From a checkpoint of a small masked image model: encoder patch size [2, 2], decoder layers 4.
Rows from block 7 of the encoder, named by matrix and row number. Rows with one number belong to one attention dimension. Each number is 128 + 24 x the weight over the matrix's rms, rounded and kept within 0 to 255. All counts start at 0.
# q: attention query, key and value (stacked) (encoder.blocks.7.attn.qkv.weight, 384x128, the q third), inputs 0-127
# k: attention query, key and value (stacked) (encoder.blocks.7.attn.qkv.weight, 384x128, the k third), inputs 0-127
q.70 [166 169 124 109 118 162 130 144 151 145 150 119 126  91 123 136 136 129 138 141  70 118 161 142 111 138 108 116 135 145 121 150  89 115  99 151  89  95  97 135 108 114 133 184 130 130 138 120 171 163 141 157 144 119 120 144  98 126 111 152  97 165 111 116 156 140 142 134 115 134 138 190 118 130 129 152  88 141 109  89 123 117 132 102 132 158 128 149 110 149 147 123 147 145 142 151 140 112 169 122  99 103  69 114 149 140  93 140 117 128 152 101 170 101 116 132 107  79  96 140 144 108 107 129 100 148 139 116]
k.70 [169 164 134 140  94 143 112 142 158 129 105 143  70 117 116 182 135 145 115 170 108 116 197 104 140 100 159 139 126 165  74 136 174 147  99 153 123 169  80 137 128 133 168 111 117 125 127 140 179 136 108 143  75  71 146 133 128 140 116 157 103 166 109 113 119  92 128  84 144 136 121 119 147 120  99 116 120 130 108 149 136 141 169 140 134 174 125 108 145 142 118 116 110 134 123 132 143 141 137 143  92 123 102 163 135  96  99 141 127 146 106 111 145 103  77 178 142 102 120 135 160 105 106 101 149  67 131  62]
q.71 [148 136 128 105 120 176 147 101 162 137 151  75 122 126 126 145 112 134 134 154  84 127 161 133 135 145  92 138 114 156  79 137 118 132 134 148 138 162 135 169 119 111 131 127 145 137 158 136 121 140 158 147 121 150 110 140 106 117 150 117 127 140 130 145 145 136 121 137 151 188 135 139 109 140 117 120 130  92 103 101 129 148 139 163 109 156 108 139 100 134 123 142 123 103 118 136 124  82 165 123  92 131 117 133 136 136 104  69 104 135 142 108 143 152 101 152  79  94  95 103 127 117 132 132 114 148 111 121]
k.71 [175 173 114 159 142 132 115 114 119 112 120 111 122 114 136 196 118 146 142 185 135 122 169 124 164 121 172 152 157 166 124 130 130 118 104 121 151 150 115 113 129 126 141 126 100 134  90 115 101 150 144  69 129 136 123 111 153 147 138 152 122 141 105 154 116 114 158 106 130 157 144 159 112  85 119 127 131  79 121 120 169 162 157 123 125 170 146 124 152 126 142  91 109 132 124  99  84 140 138 102 132 114 141  97  91 139  90 129  99 107 156 116 152 108 143 156 139  83  91 126 133 101 127 100 126 119 107  81]
q.72 [ 84 146 152 125 136 118 123 125 133 146 134 117 127 164  89 109 166 103 154 104 131 117  87 118 118 121 173 114 130 135 165 133 146 119 164 140 158 102 150  73 149 168 127 147  54 112 151  98 156 132 149 141 144 104 116 102 159 125 101 131 146 156 144 149 160 132 121 126 130  93 133 152 130 105 129 126 114 127 134 143 128 105 117  72 155 109 134 134 105 105 140 141 115 136 148  99 128 133 101 140 185 140 108 127 146 148 109 122 100 130 155 106  96 112 186 122 148 121  93 130 103 120 142 119 124 140 138 153]
k.72 [149 135 163 111  99 157  98 146 144 149 103 173 105 194 121  98 147  87 132 144 121 120 115 128 167 128 136 154 165 140 106  98 125 162 114 139 138 125 100  93 173 148 135 134  87 122 146  96 124  96 109 158 159 168 152 108 143 115  85 116 125 123 125 111 155 119 148 117 127  66 110 111 115 154 108 104 144 132 113 151 111 115 135 107 182 120 124  81  97 136 112 118 121 133 131  83 135 125 108 155 131 158 163 156 100 139 116 134 132 157 150  97 130 119 149 104 157 142 117 123 100 114 163 135 123 134 139 104]
q.73 [110  96 136 103  87 113 135 128 143 120 103 151 128 135 148 102 106 127 127  91 115 108 122 133 116 139 111 128 111 130 168 123 109 177 135 115 109 132 161 135 112 143 123 143 131 161 110 155 105  91 118 160 163 108 119 113 127  83 143 115 115  94 120 135 104 103 120 117 113 115 158 104 125 171 150 138 119 128 114 117 142 150  93 104 161 129 157 106 163 142 152 156 152 118 144 115 123 120 149 141 165 134 152 134 138 146 131 183 165 115  97 164 127 156 128  93 109 184 131 136 108 131 107 103 150 102 108 122]
k.73 [ 88  74 129  95 175 110 123 139 137  88 147  83 130 119 152  91  83 141 131  76 144  96 151 138 143 130 127 120  66  99 164 140 105 124 166 125 106 109 175 135 112 148 134 114 145 148 174 103 149 128 115 172 131  59  80 130 151 113  83  96 123 105 163 162 132 139 125 140 161 166 147  90 101 192 111 155 143 121 111 123 121 129 142 130  95  97 128 151 165 126 128 145 146 166 118 146 158 152 132 137 152 164 128 133 169 123  89 128 148 162 121  96 103 146  97 130  81 155 141 131  74 156 124 149 143  88 127 174]
q.74 [114 152  97 134  98  77 144 155 100 152 123  93 179 127 183  91 124 140 125 113 137 156 162 133 102 173  62 149 157 180 137 142 141  65 132  93 114  93 117 128 111 122 106 134 148 106 119 127 115 137 136 105 149 144 179 173 117 128 134 105 138 147 118 138 131 120 100 181 129 116 130 167 115 124  89 114 154 145 150 118 103 142 141 184 122 110 164 108 138 147 120 106 113 131 109 147 135 134 123 125 127  94 136  78 151 100 142 118 102 100 150 109 157 154 177 106 106 139 158 147 137 180  97  89 139 129  95 133]
k.74 [141 136 101 138 106  69 153  92  94 133 149 146 175 131 136  78 130 170  88 117 168 148 135  99 120 122  76 114 182 144 126 102 158 141 110 121 100  60 156 160 107 185 145 188 118 130  91 174 156 149 151 112 147 172 108 152  96  80 114 103 154  76 128 124 129 127 125 164 140 151 137 162 107  74 158 117 111 146 161 130 113 125 121 144  59 113 130 126 163 134  94 134 157 101  85 134 110  93  97 110 106 105 125 160 168 110 140 136 108 113 134 110 118 151 167 122  87 136 179 147 107 167 126  83 139 156 154 118]
q.75 [ 97 135 123 138 169 122 137 138 139 142 131 134 109  99 138 145 102 118 137 142 148 129 103 141 129 112 128 136 142 120 110 141 168 141 122 129 160 124 115  97 132  92 154 102 141  73 134 114  83  87 127 145 152 138 110 136 132 155 132 145 110 126 120 133 135 144 125 122 123 140 139 100 117 134 121 166 144 154 119 104 107 105 149 148 102 122 148 124 128 130 115 106 112 151 151 146 124 133 108 142 124 132 151 121 104 152 135 146 117 114 138 125 120 127  93 144 157 121 149 122 143 110  97 155 158 140  97 145]
k.75 [102 111 156 129 160 120 126 130 115 130 155  88 128 140 107 113 138 125 148 126 101 121 102 136 136 179  95  97 114  99 106 130  83 109 118 122 138 170 123 120 117  99 115 164 130 113 115 112 136 119 100 177 129 171  94 150 109 108 138 127 131 109 147 116 128 150  93 134 143 143 143 135 136 125 144 161 124 149 158  98 144 103 115 145  86 148 110 148 137 108 116 134 107 107 160 157 123 127 144 110 139 119 120  95 152 144 153 113 132 106 167 120 153 123 141 125 150 123 106 114 139 144 114 157 117 182  83 149]
q.76 [ 96 127 110 144 138 118 104 132  95 108 127 110 167 137 119 111 197 153 110 129  98 165 163  99  87 132 100 152 126 118 142 119 113  82 130 123 122 112 118 157 168 151 122 149 130 140 137 114 162 177 116 131 102 151 128 152 123 134 161 126 145 128 135 143 121 127 120 131 143 100 102 161 114 143 182 105 115 113 163 118 145 148 140 141 155 127 119 129 142  93 102 114 114 107 100  53 141 122 115 123 122  86 144 124 191  95 130 108 139 173 125 135 121 122 146  88 102 109 153 146 154 145 150 150 102 132 116 102]
k.76 [119 141 131 184 109 136 144 143 145 147 150 164 156 124 153 130 157 144 111 112 125 125 149 107  63 127 108 129 143  98 160 106 143 142 124 152 110  89 132 117 145 130 124 119 121 116 112 148  82 169 119  98 120 157 171  96 143 169 133 139 110 120 111 115 152 116 123 136 101 118 122 181 125  91 136 145  97 130 128 125 114 125 141 134 158 132 138 146 126 108 114 102 136  92 118 107 108 124 123 115 117  84 141 151 114 119 124 128 133 141 122 125 141 145 117 128 135 128 157 110 137 121 137  95 119 143 143  97]
q.77 [156 124 125 132  89  93 136 128 123 139 107 147 106  63 169 134 129 133 117 104 138 140 145 117 100 114  77 124 138 176  90  94 154 158  82 137 110 139  99 156 133 115 116 139 198 154 106 148 122 111  96 147 125 107 124 147 102 106 149 118 108 117 104 108 116 140 139 142 130 140 122 113 105 174 146 127 147 114 103 110 148 117 129 152 171 134 134 103 134 176 132 124 156 145 123 150 101 139 155 130 129 120 171 149 109 106 103 161 110 140 105 156 152  88 111 132 137 137 126 117 165 135 115 115 142 127 140 127]
k.77 [138 134 111 145 145 113 134 124 124 117 136 115 125  51 169 144 139 158 112  93 148  99 136 131  80 148 102  95  77 100 101 129 107 146 169 149 118  83 102 170 118 134 133 116 155 136 122 148 187 189  95 182  96  31 119 135  82 122 129 118 100 122 154 126 110 128 100 147 147 196 112 152 139 134 143 160 124 120  92  98 132 120 143 155 121 108 110 121 142 127 160 142 130 155 101 163 116 156 155 136 129  93 113 127 148  98 104 151 113 144 121 111 126 116 114 154  99 123 137 142 133 147 132 150 125 123 115 156]
q.78 [132 131  92 139 138 155 148 172 109 130 113 124 141 106 155 119 143 126 148 151 141 111 128 146 103 134 154 120 155 119 114 129 130 113 147 140 112 120 125  83 111 150 128 144 144 135 103 110 135 149 129 148 118 126 138 131 140 139 105 137 140 148 144 137 105 125 116 140 130 121 156 143 106 110 126 133 128 114 108 121 126 124 108  96 146 153 127 157 109 134 125 141 152 141 152 164 122 132 134 128 121 135 102  93  99 152 105 139 120 111 129 128 133 117 114 140 140 119  90 109 130 113  92 104 115 129 148 117]
k.78 [127  98 151 127 117 131 168 107 112 131 116 119 105 139 140 131 143 162 116 140 134 104 122 140 139  90 150 138 142 151  73 133 135 150 163 141 149 133 108 136 109 156 146 136 117  99 145 143 157 105 120 172  88  91 146  94 143 102  84 131 138 125 139 115 144 114 161 113 142 112 118 126 123 129 101 116 124 122 113 130 131 116 153 151 141 136 132 135 110 142  95 143  99 153 145 167 161 112 141 123 119 148 102 132 120 104 132 130 131 124 125 126 114 129 101 142 131 119 116 118 156 160 120 126 125 106 141 121]
q.79 [147 143 158 135 144 122 127 121 139 119 129 132 146 137 143 141 128 119 102 147 145 135 152 124 141 122 109 123 128  91 134 133  97 124 113 117 120 116 124 145 103 113 109  94 106 100 123 128 114 143 133  85 113 141 155 153 138 152 122 131 147 122 121 116 113 108 147 153 114 139 127 140 179 122 109 123 142 152 146 139 120 130 145 136  82 113 121 133 135 108 127 117 126 128 116 128 135 148 126 117  94 119 133 100 144 141 151 134 131 113 142 124 147 148 143 114 126 116 141 152  84 131 121 167 133 146 149 126]
k.79 [122 126 132 135 114  99 136 117 134 126 122 150 125 117  94 139 111 129 120 144 107 171 129 105 108 136 135 127 105 102 120 139 143 119  93 143 129 130 143 146 106 112 113 105 123 126 114 146 113 106 138  78 123 163 137 172 107 128 174 122 167 130 134 135 136 139 117 156 120 116 126  95 144 126 113 124 116 161 151 160 110 136 124 118  87 158 136 117 105 135 138 131 119 123 115 141 134 123 153 123  91 106 133 140 155 139 146 124 117 131 121 188 128 155 157 155 128 130 161 125 130 119 123 104 134 127 156 123]
q.80 [163 103 127 115 136 147 140 139 109 124 118 160 112 162  87 146 113 125 122 100 149 143 115 114 152 151 104 129 121 159 135 137 155 144 133 156 124 118 110 123 146 108 114 125 109 134 151 163  97 114 103 131 136 148  96  99 147  73 154 104 131 126 138 121 125 127 140 121 156  94 107 121 121 140  87 133 138 118 109 124 120 149 125 151 109 128 141  91 109 134 106 129 107 131 151 171 148 112 120 116 124 130 137 150 105 129 146 102 133 173 142 132 128 161 124 121 147 158 126  95 143 131 148 125 157 124 124 132]
k.80 [157 135 106 154 153 136 136 137 101 144 140 108 123 101 127 160 104 101 153 109 194 103 101 102 131 151 131 120 142 126 157 145 135 107 126  95 111 122 127 135 128 123 116 137 136 138 167 108 123 138 139 126 169 114  75 118 100 111 124 132 129 140 151 129 100 167 128 135 128 149 141 121 145  88 117 132 133 113 161  83 165 136  98 139  90 125 118 131 131 114 142 119 125 111 161 152 124 105 110 116 130 151 147 114 120 174 114 132 105 164 158 156 122 101 111 118 108 131 130 135 123 114 132 136 150 134 101 159]
q.81 [ 95 113 133 141 145  99 127 119 109 114 114 135 156 159 142 107 151  84 113  97 146 118 136  78  98 142 154 105  99  69 140 115 142 121 168 124 135 146 146 121 135 146 101 140  81 128 122 114 108 148 136 116 122 151 121 119 151 147 132 129 168 100 117 135 116 128 127 113 127 114 141 103 166 105 118 111 127 115 151 180 136 160 116 131 157 130 134 141 133 129 101 133  95 119 104 118 116 169 129 110 132 129 128  95 137 139 146 131 137 154 148 149 108 152 193 115 177 167 121 118  70 119 112 156 120 135 128 164]
k.81 [136  70 149 103 135  95 159 120 136 131 119 149 157 153 119  77 115 127 119  88 136 135 120 119 134 105 118 142 132  92 109 156 129 152 142 143 148 117 103 123 148 145  93 113 101 125 161 132 106  64 112  98 175 156 145 119 120 113 146  96 145 136 113 134 152 155 117 142 114  77 110  93 157 151 103 127  87 148 121 145 117 133 129 117 161 118 147 129  75 178 150 158 113 141 125 126 117 151 139  97 115 111 156 122 102 165 139 109 145 132 137 176 108 125 178 113 158 133 117 118 139 140 152 158  92 138  98 174]
q.82 [107 108 163 133 131 143 135  95 102 110 124 134 142 180  70 109 148 130 142  69 107 107 118  84  93 142 103 138 117 116 165 114  68 103 130 139 107 117 142 111 141 156 113 173  73 168 125 144 182 191 113 143 166 109 138 147 126  76 112 112 110 116 132 132 113 117 169 136 117 113 117 169 133 124 164 115  81  88 135 106 127 120 101 148 163 134 124 166 112 123 118 143 176  87 140 127 161  99 129 139 140  52 108 119 212 159 132 139 168 161 116 122 112 138 165  71  96 142 123 146 110 123 136 139 137 151 131 138]
k.82 [131  94 127 159  98 131 120 129 121 129 128 155 103  97 150 123 110 128 133 133 170 144 165 111  75 113 125 134 135 139 167 123 121 131 114 146 131 142 138 113 134 169 121 101 129 118 138 140 115 151 130 118 126 109 140 138 109 144 127 101 114 101 148 124 133 110 148 140  98 133 106  98 135 120 138 147 117 130 131 155 139 113 158 125 131 145 120 155 137 124  98 125 120 156 139 114 148 126  92 103 170 127 132 193 121 127 110 143 157 160 118  92  86 118 119 136 133 123 159 127 134 126 166  82 141 120 133 122]
q.83 [112  87 139 165 112 147 120 133 155 120 142 111  85 142 154 125 174 140 136 124 123 129 134 119  84 135  83 126  99 170 135 110 128 136 131 110 146 175 129 153 136 164 142  98 151 138 129 114 116 137  96 173 101  95 119 129 115  92 118 127 139 103 164 118 133 113 144 153  80 155 137 127 110 186 186 124 147  90  81 113 157 134 130 125 147 117  93 149 111 112 117 131 132 122 169  90 120 111 139 135 135 138 129 155 160 148 109 113  95 107 107 127 106 132 119 109 131 106 119 112 139 115 166 117 157 143 145 140]
k.83 [128 142 133 181 150 159 101 155 144  88 128 127 107 138 138 162 131 125 149 140 154 119 165 132  68 151 142 121  80 146 149 114  70 115 134 136 154 125 135 131 139 140  92 108 151 147 106 108 130 168 119 162 105  75 116 111 126 161 118 159 109 111 152 130  93 127 171 137 121 159 110 134  98 156 143 129 170  78  52 137 143 114 147 112 129 177 124 147  99 103 113 105 111 146 104  92 118 167 122 143 173 149  97 126 120 113 122 111 134 125 154 101 109 116 150 117 144  99 104 130 137 123 141 127 138 130 103 120]
q.84 [126 138 138 128 151 150 141 137 143 141 116 125  97 136 144 140 103 141 129 163 165 136 110 147 171  77 159 149 150 153  69 121 174 139 158 125 148 172 136 137 101 151 149  82 145  98 129 107 109 114 139 113 105 111 130  99 136 155  88 134 111 128 137 147 113 139 133 128 153 126 135  94 103 125 118 110 182 102 104 131 130 117 132 126 105 129 147 119 126 125 124 118 117 123 124 125 104 146 118 126 144 170 158 161  64 122  93 105  96 118 108 111 126 116  61 156 145 129 118 118 150 136 156 124 146 102 141 122]
k.84 [140 134 119 110 138 165 127 137 100 111 123 112 126 136 124 144 138 125 132 152 124 104  91 123 151 138 139 164 142 157 132 131 124 113 147 104 136 129 149 114 105  93 129 137 132 113  90 103 119 149 117 138 157 135 128 113 145 120 104 136 106 106 157 159 129 137 143 147 152 132 138 164 110 101 127 121 123  95 139 106 131 131 103 118 146 132 101  90 127 111 147 120 150 130 131 134 123 109 145 124 143 123 156 107 123 133 118 107 123 106 158 131 150 145 151 128 133 137  90 123 136 128 124 126 103 151 166 136]
q.85 [124 114 158 101 135 118 152 104 115 105 122 129 150 143 132 127 126  96 142 108 111 108 119 146 149 128 158  83 105 122 122 134 108 123 135 137 124 151 143  93 121 131 102 151  85 142 125 121 132 127 136 118 146 113 135 117 129 139 115 120 147 124 115 127 118 108 129 125 138 125 134 115 160 100 119 125 133 118 133 139 123 109 112 106 152 134 126 150 125 139 144 151 141 131 125 147 123 154 145 128 130 142 124  94 148 133 138 139 122 139 128 137 132 144 154 126 155 148 120 142  82 133 114 132 110 120 139 140]
k.85 [134 103 135 108 101  92 132 113 128 116 106 155 122 137 127 110 112 127 134 137 120 139 129 127 146 112 129 139 139 127  97 125 127 151 113 167 145 133 119 100 125 157 118 127 100 137 149 118 131  82 119  94 136 134 146 149 128 116 136 115 131 139 126 115 120 109 124 130 120  94 119  91 135 135 104 108  98 140 145 162 115 150 150  93 134 115 141 135  96 150 126 149 117 173 124 129 143 159 137 127 116 124 141 149 101 127 138 141 125 168 108 149 104 124 132 126 157 139 134 100 134 132 130 144 118 116 143 131]
q.86 [138 137 156 129 169 161 148 123 111  98  83 145  66 159 102 174 124 155 133 149 177 116 121 143 180  58 163 146 149 183 122 153 142 135 128 129 155 150 104 104 106 139 144 111 123 131 129 120 129 147 102 124 113  83 139 109 136 129  72 140  92 127 119 129 124 119 146 134 135  97  92 114 131 109 139 115 167 125  93 117 147  65 121 110 135 123 116 149 117 116 123 115 138 120 141 135 146 153 107 143 174 127 128 146 129 103 112 143 115 121 118 103 120 124 116 146 151 111 101 105 167 140 121 141 121 114 162 139]
k.86 [165 114 133 147  93 179 134 111  94 122 113 117  66 141 115 141 140  98 122 152 134 131 112  95 101 134 109 140 170 194 135 133 108 146 130 108 138 149 124 106  94 151 155 142 154 132 143 117 141 182  98  91 127 154 145 129 128 100  87 134 132 107 136 110 121 124 181 116 101  98 125 118 114 108 155 147 141 136 156 137 115 104 103 105 136 150  90 118 106 122 124 143 127 119 126 159 174  83 163 134 177 128 116 147 144 115 110 144  99 132 126 126 152 153 101 101 109 136 134  81 154 101 147  90 116 161 168 158]
q.87 [107 105 114 151 106 101  90 133 124 115 132 149 135 123  91 100 159 129 134 125 113 142 129 106  96 128 130 130 104 121 169 109 110 117 143 112 115 138 136 137 137 166 125 171 126 172 112 123 129 157  99 123 149 119 143 121 127 128 126 127 125 122 141  96 110 137 143 132  80 121 146 123  94 108 163 133  84 145 123 157 128 122 127 126 161 142 137 138 149 126 124 144 143 129 133 132 148 127 127 131 137 125 102 126 142 117 128 153 154 106  91 137 100 115 144 138 113 122 125 148 153 126 137 120 123 131 110 108]
k.87 [112 107 149 110 108 126 115 148 145 135 124 162 162 171 110 101 146 136 111 109 150 117 142 158  99  92  97 132 127 142 164 121 127 116 127 131 105 132 140 143 157 156 144 119 146 152 111 124 116 149 116 129 130 123 112 128 150 133  97 126 101 121 109  98 133 104 121  92  95 138 110 132 125 147 144 126 106 141 115 135 106 119 122 132 153  76 118 159 133 154 157 125 167 121 129 125 142 133 110 156 144 141  90 125 157 122 146 149 152 105  94 114 110 133 111 115 124 146 143 129 143 123 112 136 129 122 119 108]
q.88 [139 115 102 153 114 153 120 141 112 140 128 151 137 158 149 119 128 123  99 150 158 128 174 104 120 138  94 160 142 118 140 112 127 129 106 118  86  86 118 175 117 147 113  99 131 104 113 127 139 162 135 111  95 167 141 156  99 142 128 133 102 123 121 156 127 120 148 160 120 129 107 131 140 135 158 100  93 129 143 116 145 153 125 135 103 131 133 115 121 102 100 100 101  94 108 110 138 129 122 120  97 123 146 146 120 125 123 105 139 143 158 135 121 131 147  93 120 124 161 115 147 121 144 128 160 145 152  93]
k.88 [127 120  83 135 133 119 126 147 132 128 145 143 115 122 139 139 113 127 108 131 118 129 103 112 116 104 137 122  97 131 142 138 180 107 107 122 121 100 117 163  98 128 106  88 159 118  97 168 116 122 125 148 126 118 135 123 124 123 181 123 106 137 144 160 162 129 121 189 117 149 129 130 143 108 110 101 116 135 114 130 126 101 125 126 115 146 133 122 126  80 139 133 134  98 140 126 106  99 153 127 112 104 134 151 133 128 121 105 145 122 154 122 147 164 131 168 126 147 126 151 146 124 127 104 170 147 149 126]
q.89 [ 97 127 115 140 130 134 122 162 140 135 110 134 121 124 151 150 153 137 122 144 164 145 128 128 114 121 137 130 144 135 144 120 141 141 153 117 126 126 125 125  92 134 140 110 147  95 112 109 110 112 125 123 116 129 136 111 149 121 134 123 141 120 141 127 132  91 142 154 104 109 123 123 143 154 131 127 147 117 112 147 129 142 125 113 120 111 118 126 135 118 139 134  98 150 137 107 146 148 125 143 131 138 130 132 126 121  95 148 115  88 138 131 110 127 129 104 137 135 113 104 137 148 123 117 136  95 146 137]
k.89 [104 133 140 133 164 149 123 111 138  99 124 130 106 157 113 115 119 117 101 112 125 108 133 140 131 128 145 128 112 105 135 121 128 131 145 116 132 118 152 149 100 136 138 129 169 129 134 127 132 123 117 154 117  95  99 105 128 133 104 128 151 116 130 135 118 137 152 142 170 128 129 112 115 141 109 130 195 119 105 124 124 112 119 142 119 122 125 128 101 127 126 113 116  96  98 130 144 134 127 140 138 178 102 118 167 110  94 135 122 144 134 123 107 121 149 111 103 134 142 133 118 146 140 145 153 118 147 159]
q.90 [138 117 115  93  90 142 156  94 139 115 120 113 172 126 121 129  94 110 148 120 128  99 122 133 104 166  98 109 140 120 117 162 113 138 124 127 125 112 144 104 144 140 115 115 103 141 142 167 138 128 167 138 162 160 146 124 115 121 147 104 131 130 139 146 119 114 121 151 134 143 138 109 145 121 111 117  92 124 134 112 120 156  98 102 112 152 143 148 128 113 158 155 154 122 115 120 169  84 149 147  99  98 129 117 138 154 133 127 131 131 141 139 130 182 171 111  77 163 118 134  68 125 120 102  92 158  97 138]
k.90 [118 134 116 108 148  95 155  77 140  99 119 104 123 163 143 100  90 107 108 132 131 109 130 189 208 101 163 132 140 140 114 126 141 139 122 129 114 130 157 117 145 153 116 133 104 117 127 128 107 113 171  84 154 143 113 112 120 137 112 116 142 109 138 142 167 117 151 131 148 115 143  76 124 118 106 130 156 133 138 153 107 132 163 116 108 114 144 134 149 105 114 121 104 167 138 123 134 135 102 128 110 159 155 122 120 139 112 146 123 141 147  80 161 108 138 156 101 128 153 139  71 157 152 123 128 111 117 146]
q.91 [150 152 121 124 159  67  88 111 151 168 129 143  70  78 123 135 120 146 114 143 157 137 128 116 155  95 142 123 119 138 148 111 165 150  99  95 117 114  92 162 130  97 137 103 139 126 113 117 112  75 122 114 119 119 123  98 119 151 140 149 123 118 112  97 145 138 112  88 108 119 122 104 164 134 121 132 161 181 147 117 163 125 148 113 114 105 133 102 166 131 158 119 129 157 126 125 116 177  97 126 147 182 144 121  85 119 140 156 141 122 112 151 147  86 129 169 138 127 142 155 144 144 152 126  91  99 144 129]
k.91 [132 173 130  89 159 154  82 134 157 133 126 131 145 136 153 146 158  99 104 100  51 130 131 146 122 161 105 112  83  87 154 138 141 133 143 123 113 122  90 140 144  78 148 114 144 152 128 135 157 114  93 183 132 112 122 149 106 147 182 132 146 162 126 121 134 145  86 106 132 122 141 125 159 163 142 134 169 189  97  93  97  92 106 134 155  95 143 107 141 125 183 133 166 112 115 132 141 128 128 162 122 156 113  78 135 117 125 130 112 138  94 142 160 122 120 104 117 145 108 169 100 102 137 171 121 128 127 160]
q.92 [108 109 143 141 114 122  87 143 136 139 148 142 122 180 104  92 107 116 151 125 144 126  59 163 138 115 163 126 115 124 160 129 136 132 154  84 150 154 154  94 147 184 143 111 129 136 120 111 104  99 117 115 144  89 123 111 132 140  69 145 128 141 148 114 115 133 131 139  94 139 137  97 109 110 131 143 136 164 110 141 117  82 137  83 137 124 148 135 145 103 147 111 134 150 169 107 136 116  98 131 159 201 118 153 113 149 121 142 131  81  87 130  93 128 108 155 125 110 142 165 136 117 136 103 147 131 142 108]
k.92 [101  95 144 106 102 132  93 186 136 134 134 148 135 211  97  90 139 109 139 156 138 126  93 169 119 141  94 129 120 176 139 109  77  95 102 101  99 149 148 110 148 146 119 152 126 147  94  70 114 121 146 152 150 166 104 146 177 122  95 112  96 105 153 120 131 114 154 114 109 125 120 112  96 169 142  99 132 134 145 138 110 123 103  97 140 104  89 134 127 104 128 124 165 133 158  96 164 131  91 149 148 165 120 111 163 131 178 144 156 113 135 128 135 163 132  80 131 148 117 128 117 122  89 149 135 152 166  90]
q.93 [154 122 129 121 141 101 120 105 137 138 112 176 149 113  71 149  88 130 119 134 140 128 142 111 147 101 138 154 137 119 156 134 130 154 107 137 114 121 113 119 128 115 125 121  93 126 108 172 123  97 113  90 161 144 125 108 138 131 126 120  83 145 133 110 103 142 132 112 110 124 120 120 147  83 105 135  97 159 144 132 128 120 149 129  87 153 168 125 136 133 153 144 147 136 140 154 149 133 122 113 137 116 136 137  95 142 141 172 140 127  96 111 144 127 126 162 137 110 128 108 138  95 136 129 130 125 148  95]
k.93 [166 124 145  86 102 116 140  93 128 130 105 149 133 142  84 130 127  91 119 136 127 144 111 142 175 119 120 149 149 146 138 133 158 118 100 114  85 165 119 151 126 142 150 122 132 129 113 149 100 107 124 128 155 155 101 174 110 108 143  97 126 123 128  96 153 135  99 110 109 119 103 107 124 134 122 115  98 189 171 117 111 114  95 152 131 114 135 118 154 145 173 150 157 120 140 157 168  95 135 152 103 117 116 113 133 160 152 135 112 124 108 155 156 153 111 145  96 144 152 126 120  97 111 130 143  99 140 114]
q.94 [176 137 123 145  98 109 117 121 117 124 124 105 132 130 142 125 139 154 125 140 133 139 145  98  97 159  75 127 123 148 119 110 147 103 111 140 135 102 111 139 156 124 112 112 166 155 139 134 132 135 124 137  98 133 136 169 117 108 146 124 140 147 146 105 128 135 116 168 118 133 106 142 132 134 112 121 142 146 127 111 143 142 129 173 100 128 108 129 118 127 116 108 131 136 114 130 128  98 132 114  98 115 138 144 146 109 169  69 132 131 138 113 155 139 157 125 110 103 135 116 134 142 123 126 121 184 147 130]
k.94 [153 162 117 142 115 110 135 119 127 136 146 147 169  93 150 155 135 126 109 139 144 141 135 130  64 130 130 100 127 147 123 114 113 130 111 122 133  78 105 158 150 125 126 125 138 126 113 145 132 159 130 103 130 125 145 132  98 121 161 130 151 103 129 119 123 155 156 140 109 143 130 137 133 120 145 117 142 127 123 125 153 140 141 135  84 142 128 123 118 116 119 130 130 129 122 124 106 101 100 113 102 125 136 113 125 126 147 136  99 106 149 135 140 114 157 105 119 117 143 144 115 123 133 100 132 163  98 117]
q.95 [156 100 115 145 104 146 130 135 138 113 130 135 109 131 133 150 142 112 127 149 124 132 143 141 126 142 105 123 121 153 129 129 151 129 111 127 142 163 129 159 153 153 118  89 146 128 135 131 117 109 124 127  78 157 111 119  94 150 122 140 137 126 144 127 129 121 113 145 116 120 127 113 147 135 142 114 152 143 102 130 167 137 127  82  94 142 123 129 108 102 141 112  97 143 151  94 135 131 118 120 114 182 149 162  92 119 142  99 102 119 134 137 135 123 145 148 168  93 139 106 138 102 146 103 116 149 162  97]
k.95 [139 151 131 135 121 145 122 144 149 127 116 146 134 148 135 159 135 102 116 155 107 108 113 168 117 134 146 136 112 136 106 136 135 101 120 131 134 116 121 118 144 117 100  88 130 145 133 110 124 122 125 130 134 124 124 107 145 143 170 147 116 141 141 115 130 135 128 134 106 111 128 153 129 132  90  82 116 120  95 121 115 130 128 100 158 139 168 136  84 100 152 136 113 131 140 110 131 134 152 170 111 135 117  98 109 131 154 120 117 120 142 169 172 154 130 137 149 112 107 118 135  91 104 126 156 147 138 113]
q.96 [125 127 148 126 134 127 102  86 143 122 144  91 131 149  71 130 136 150 137  71  79 139 105 125 124 137  85 167 100 143 144 123 106 115 108 113 156 146 140 116 194 142 123 142 151 183 158 139 138 118 102 159 154 119 109 131 115 115 134 116 116 127 152 107 125 155 109 103 127 138 117 123 114 136 140 115 126 118 131  85 145 124 129 137 149 141 148 143 138 118 139 132 156 114 159 109 163  83 136 126 154 119 121 135 166 117 146 108 146 145  87 133 118 128 130 118  89 113 119 169 141 118 154 138 105 145 115 130]
k.96 [135 144 141 183 115 150  95 149 123 134 139 122 137 126 148 140 146 141 144 150 143 133 160 142  97 136 108 130 146 137 176 105  86 130 127 129 109 123 124  92 183 143 114 154 101 119 118  78  87 182 142 106 143 157 137 141 155 171 135 126 109  97 150  94 110  89 138  92  92 135 134 149 115 122 163 145 107 104 145 121 151 144 151 117 134 134 144 156 139 101 127  88 131 145 142  87 141 156  79 126 138 113 140  90 113 122 139 152 117 140 120 112 150 121 125  86 137 101 144 120 120  94 130 129 110 126 109  98]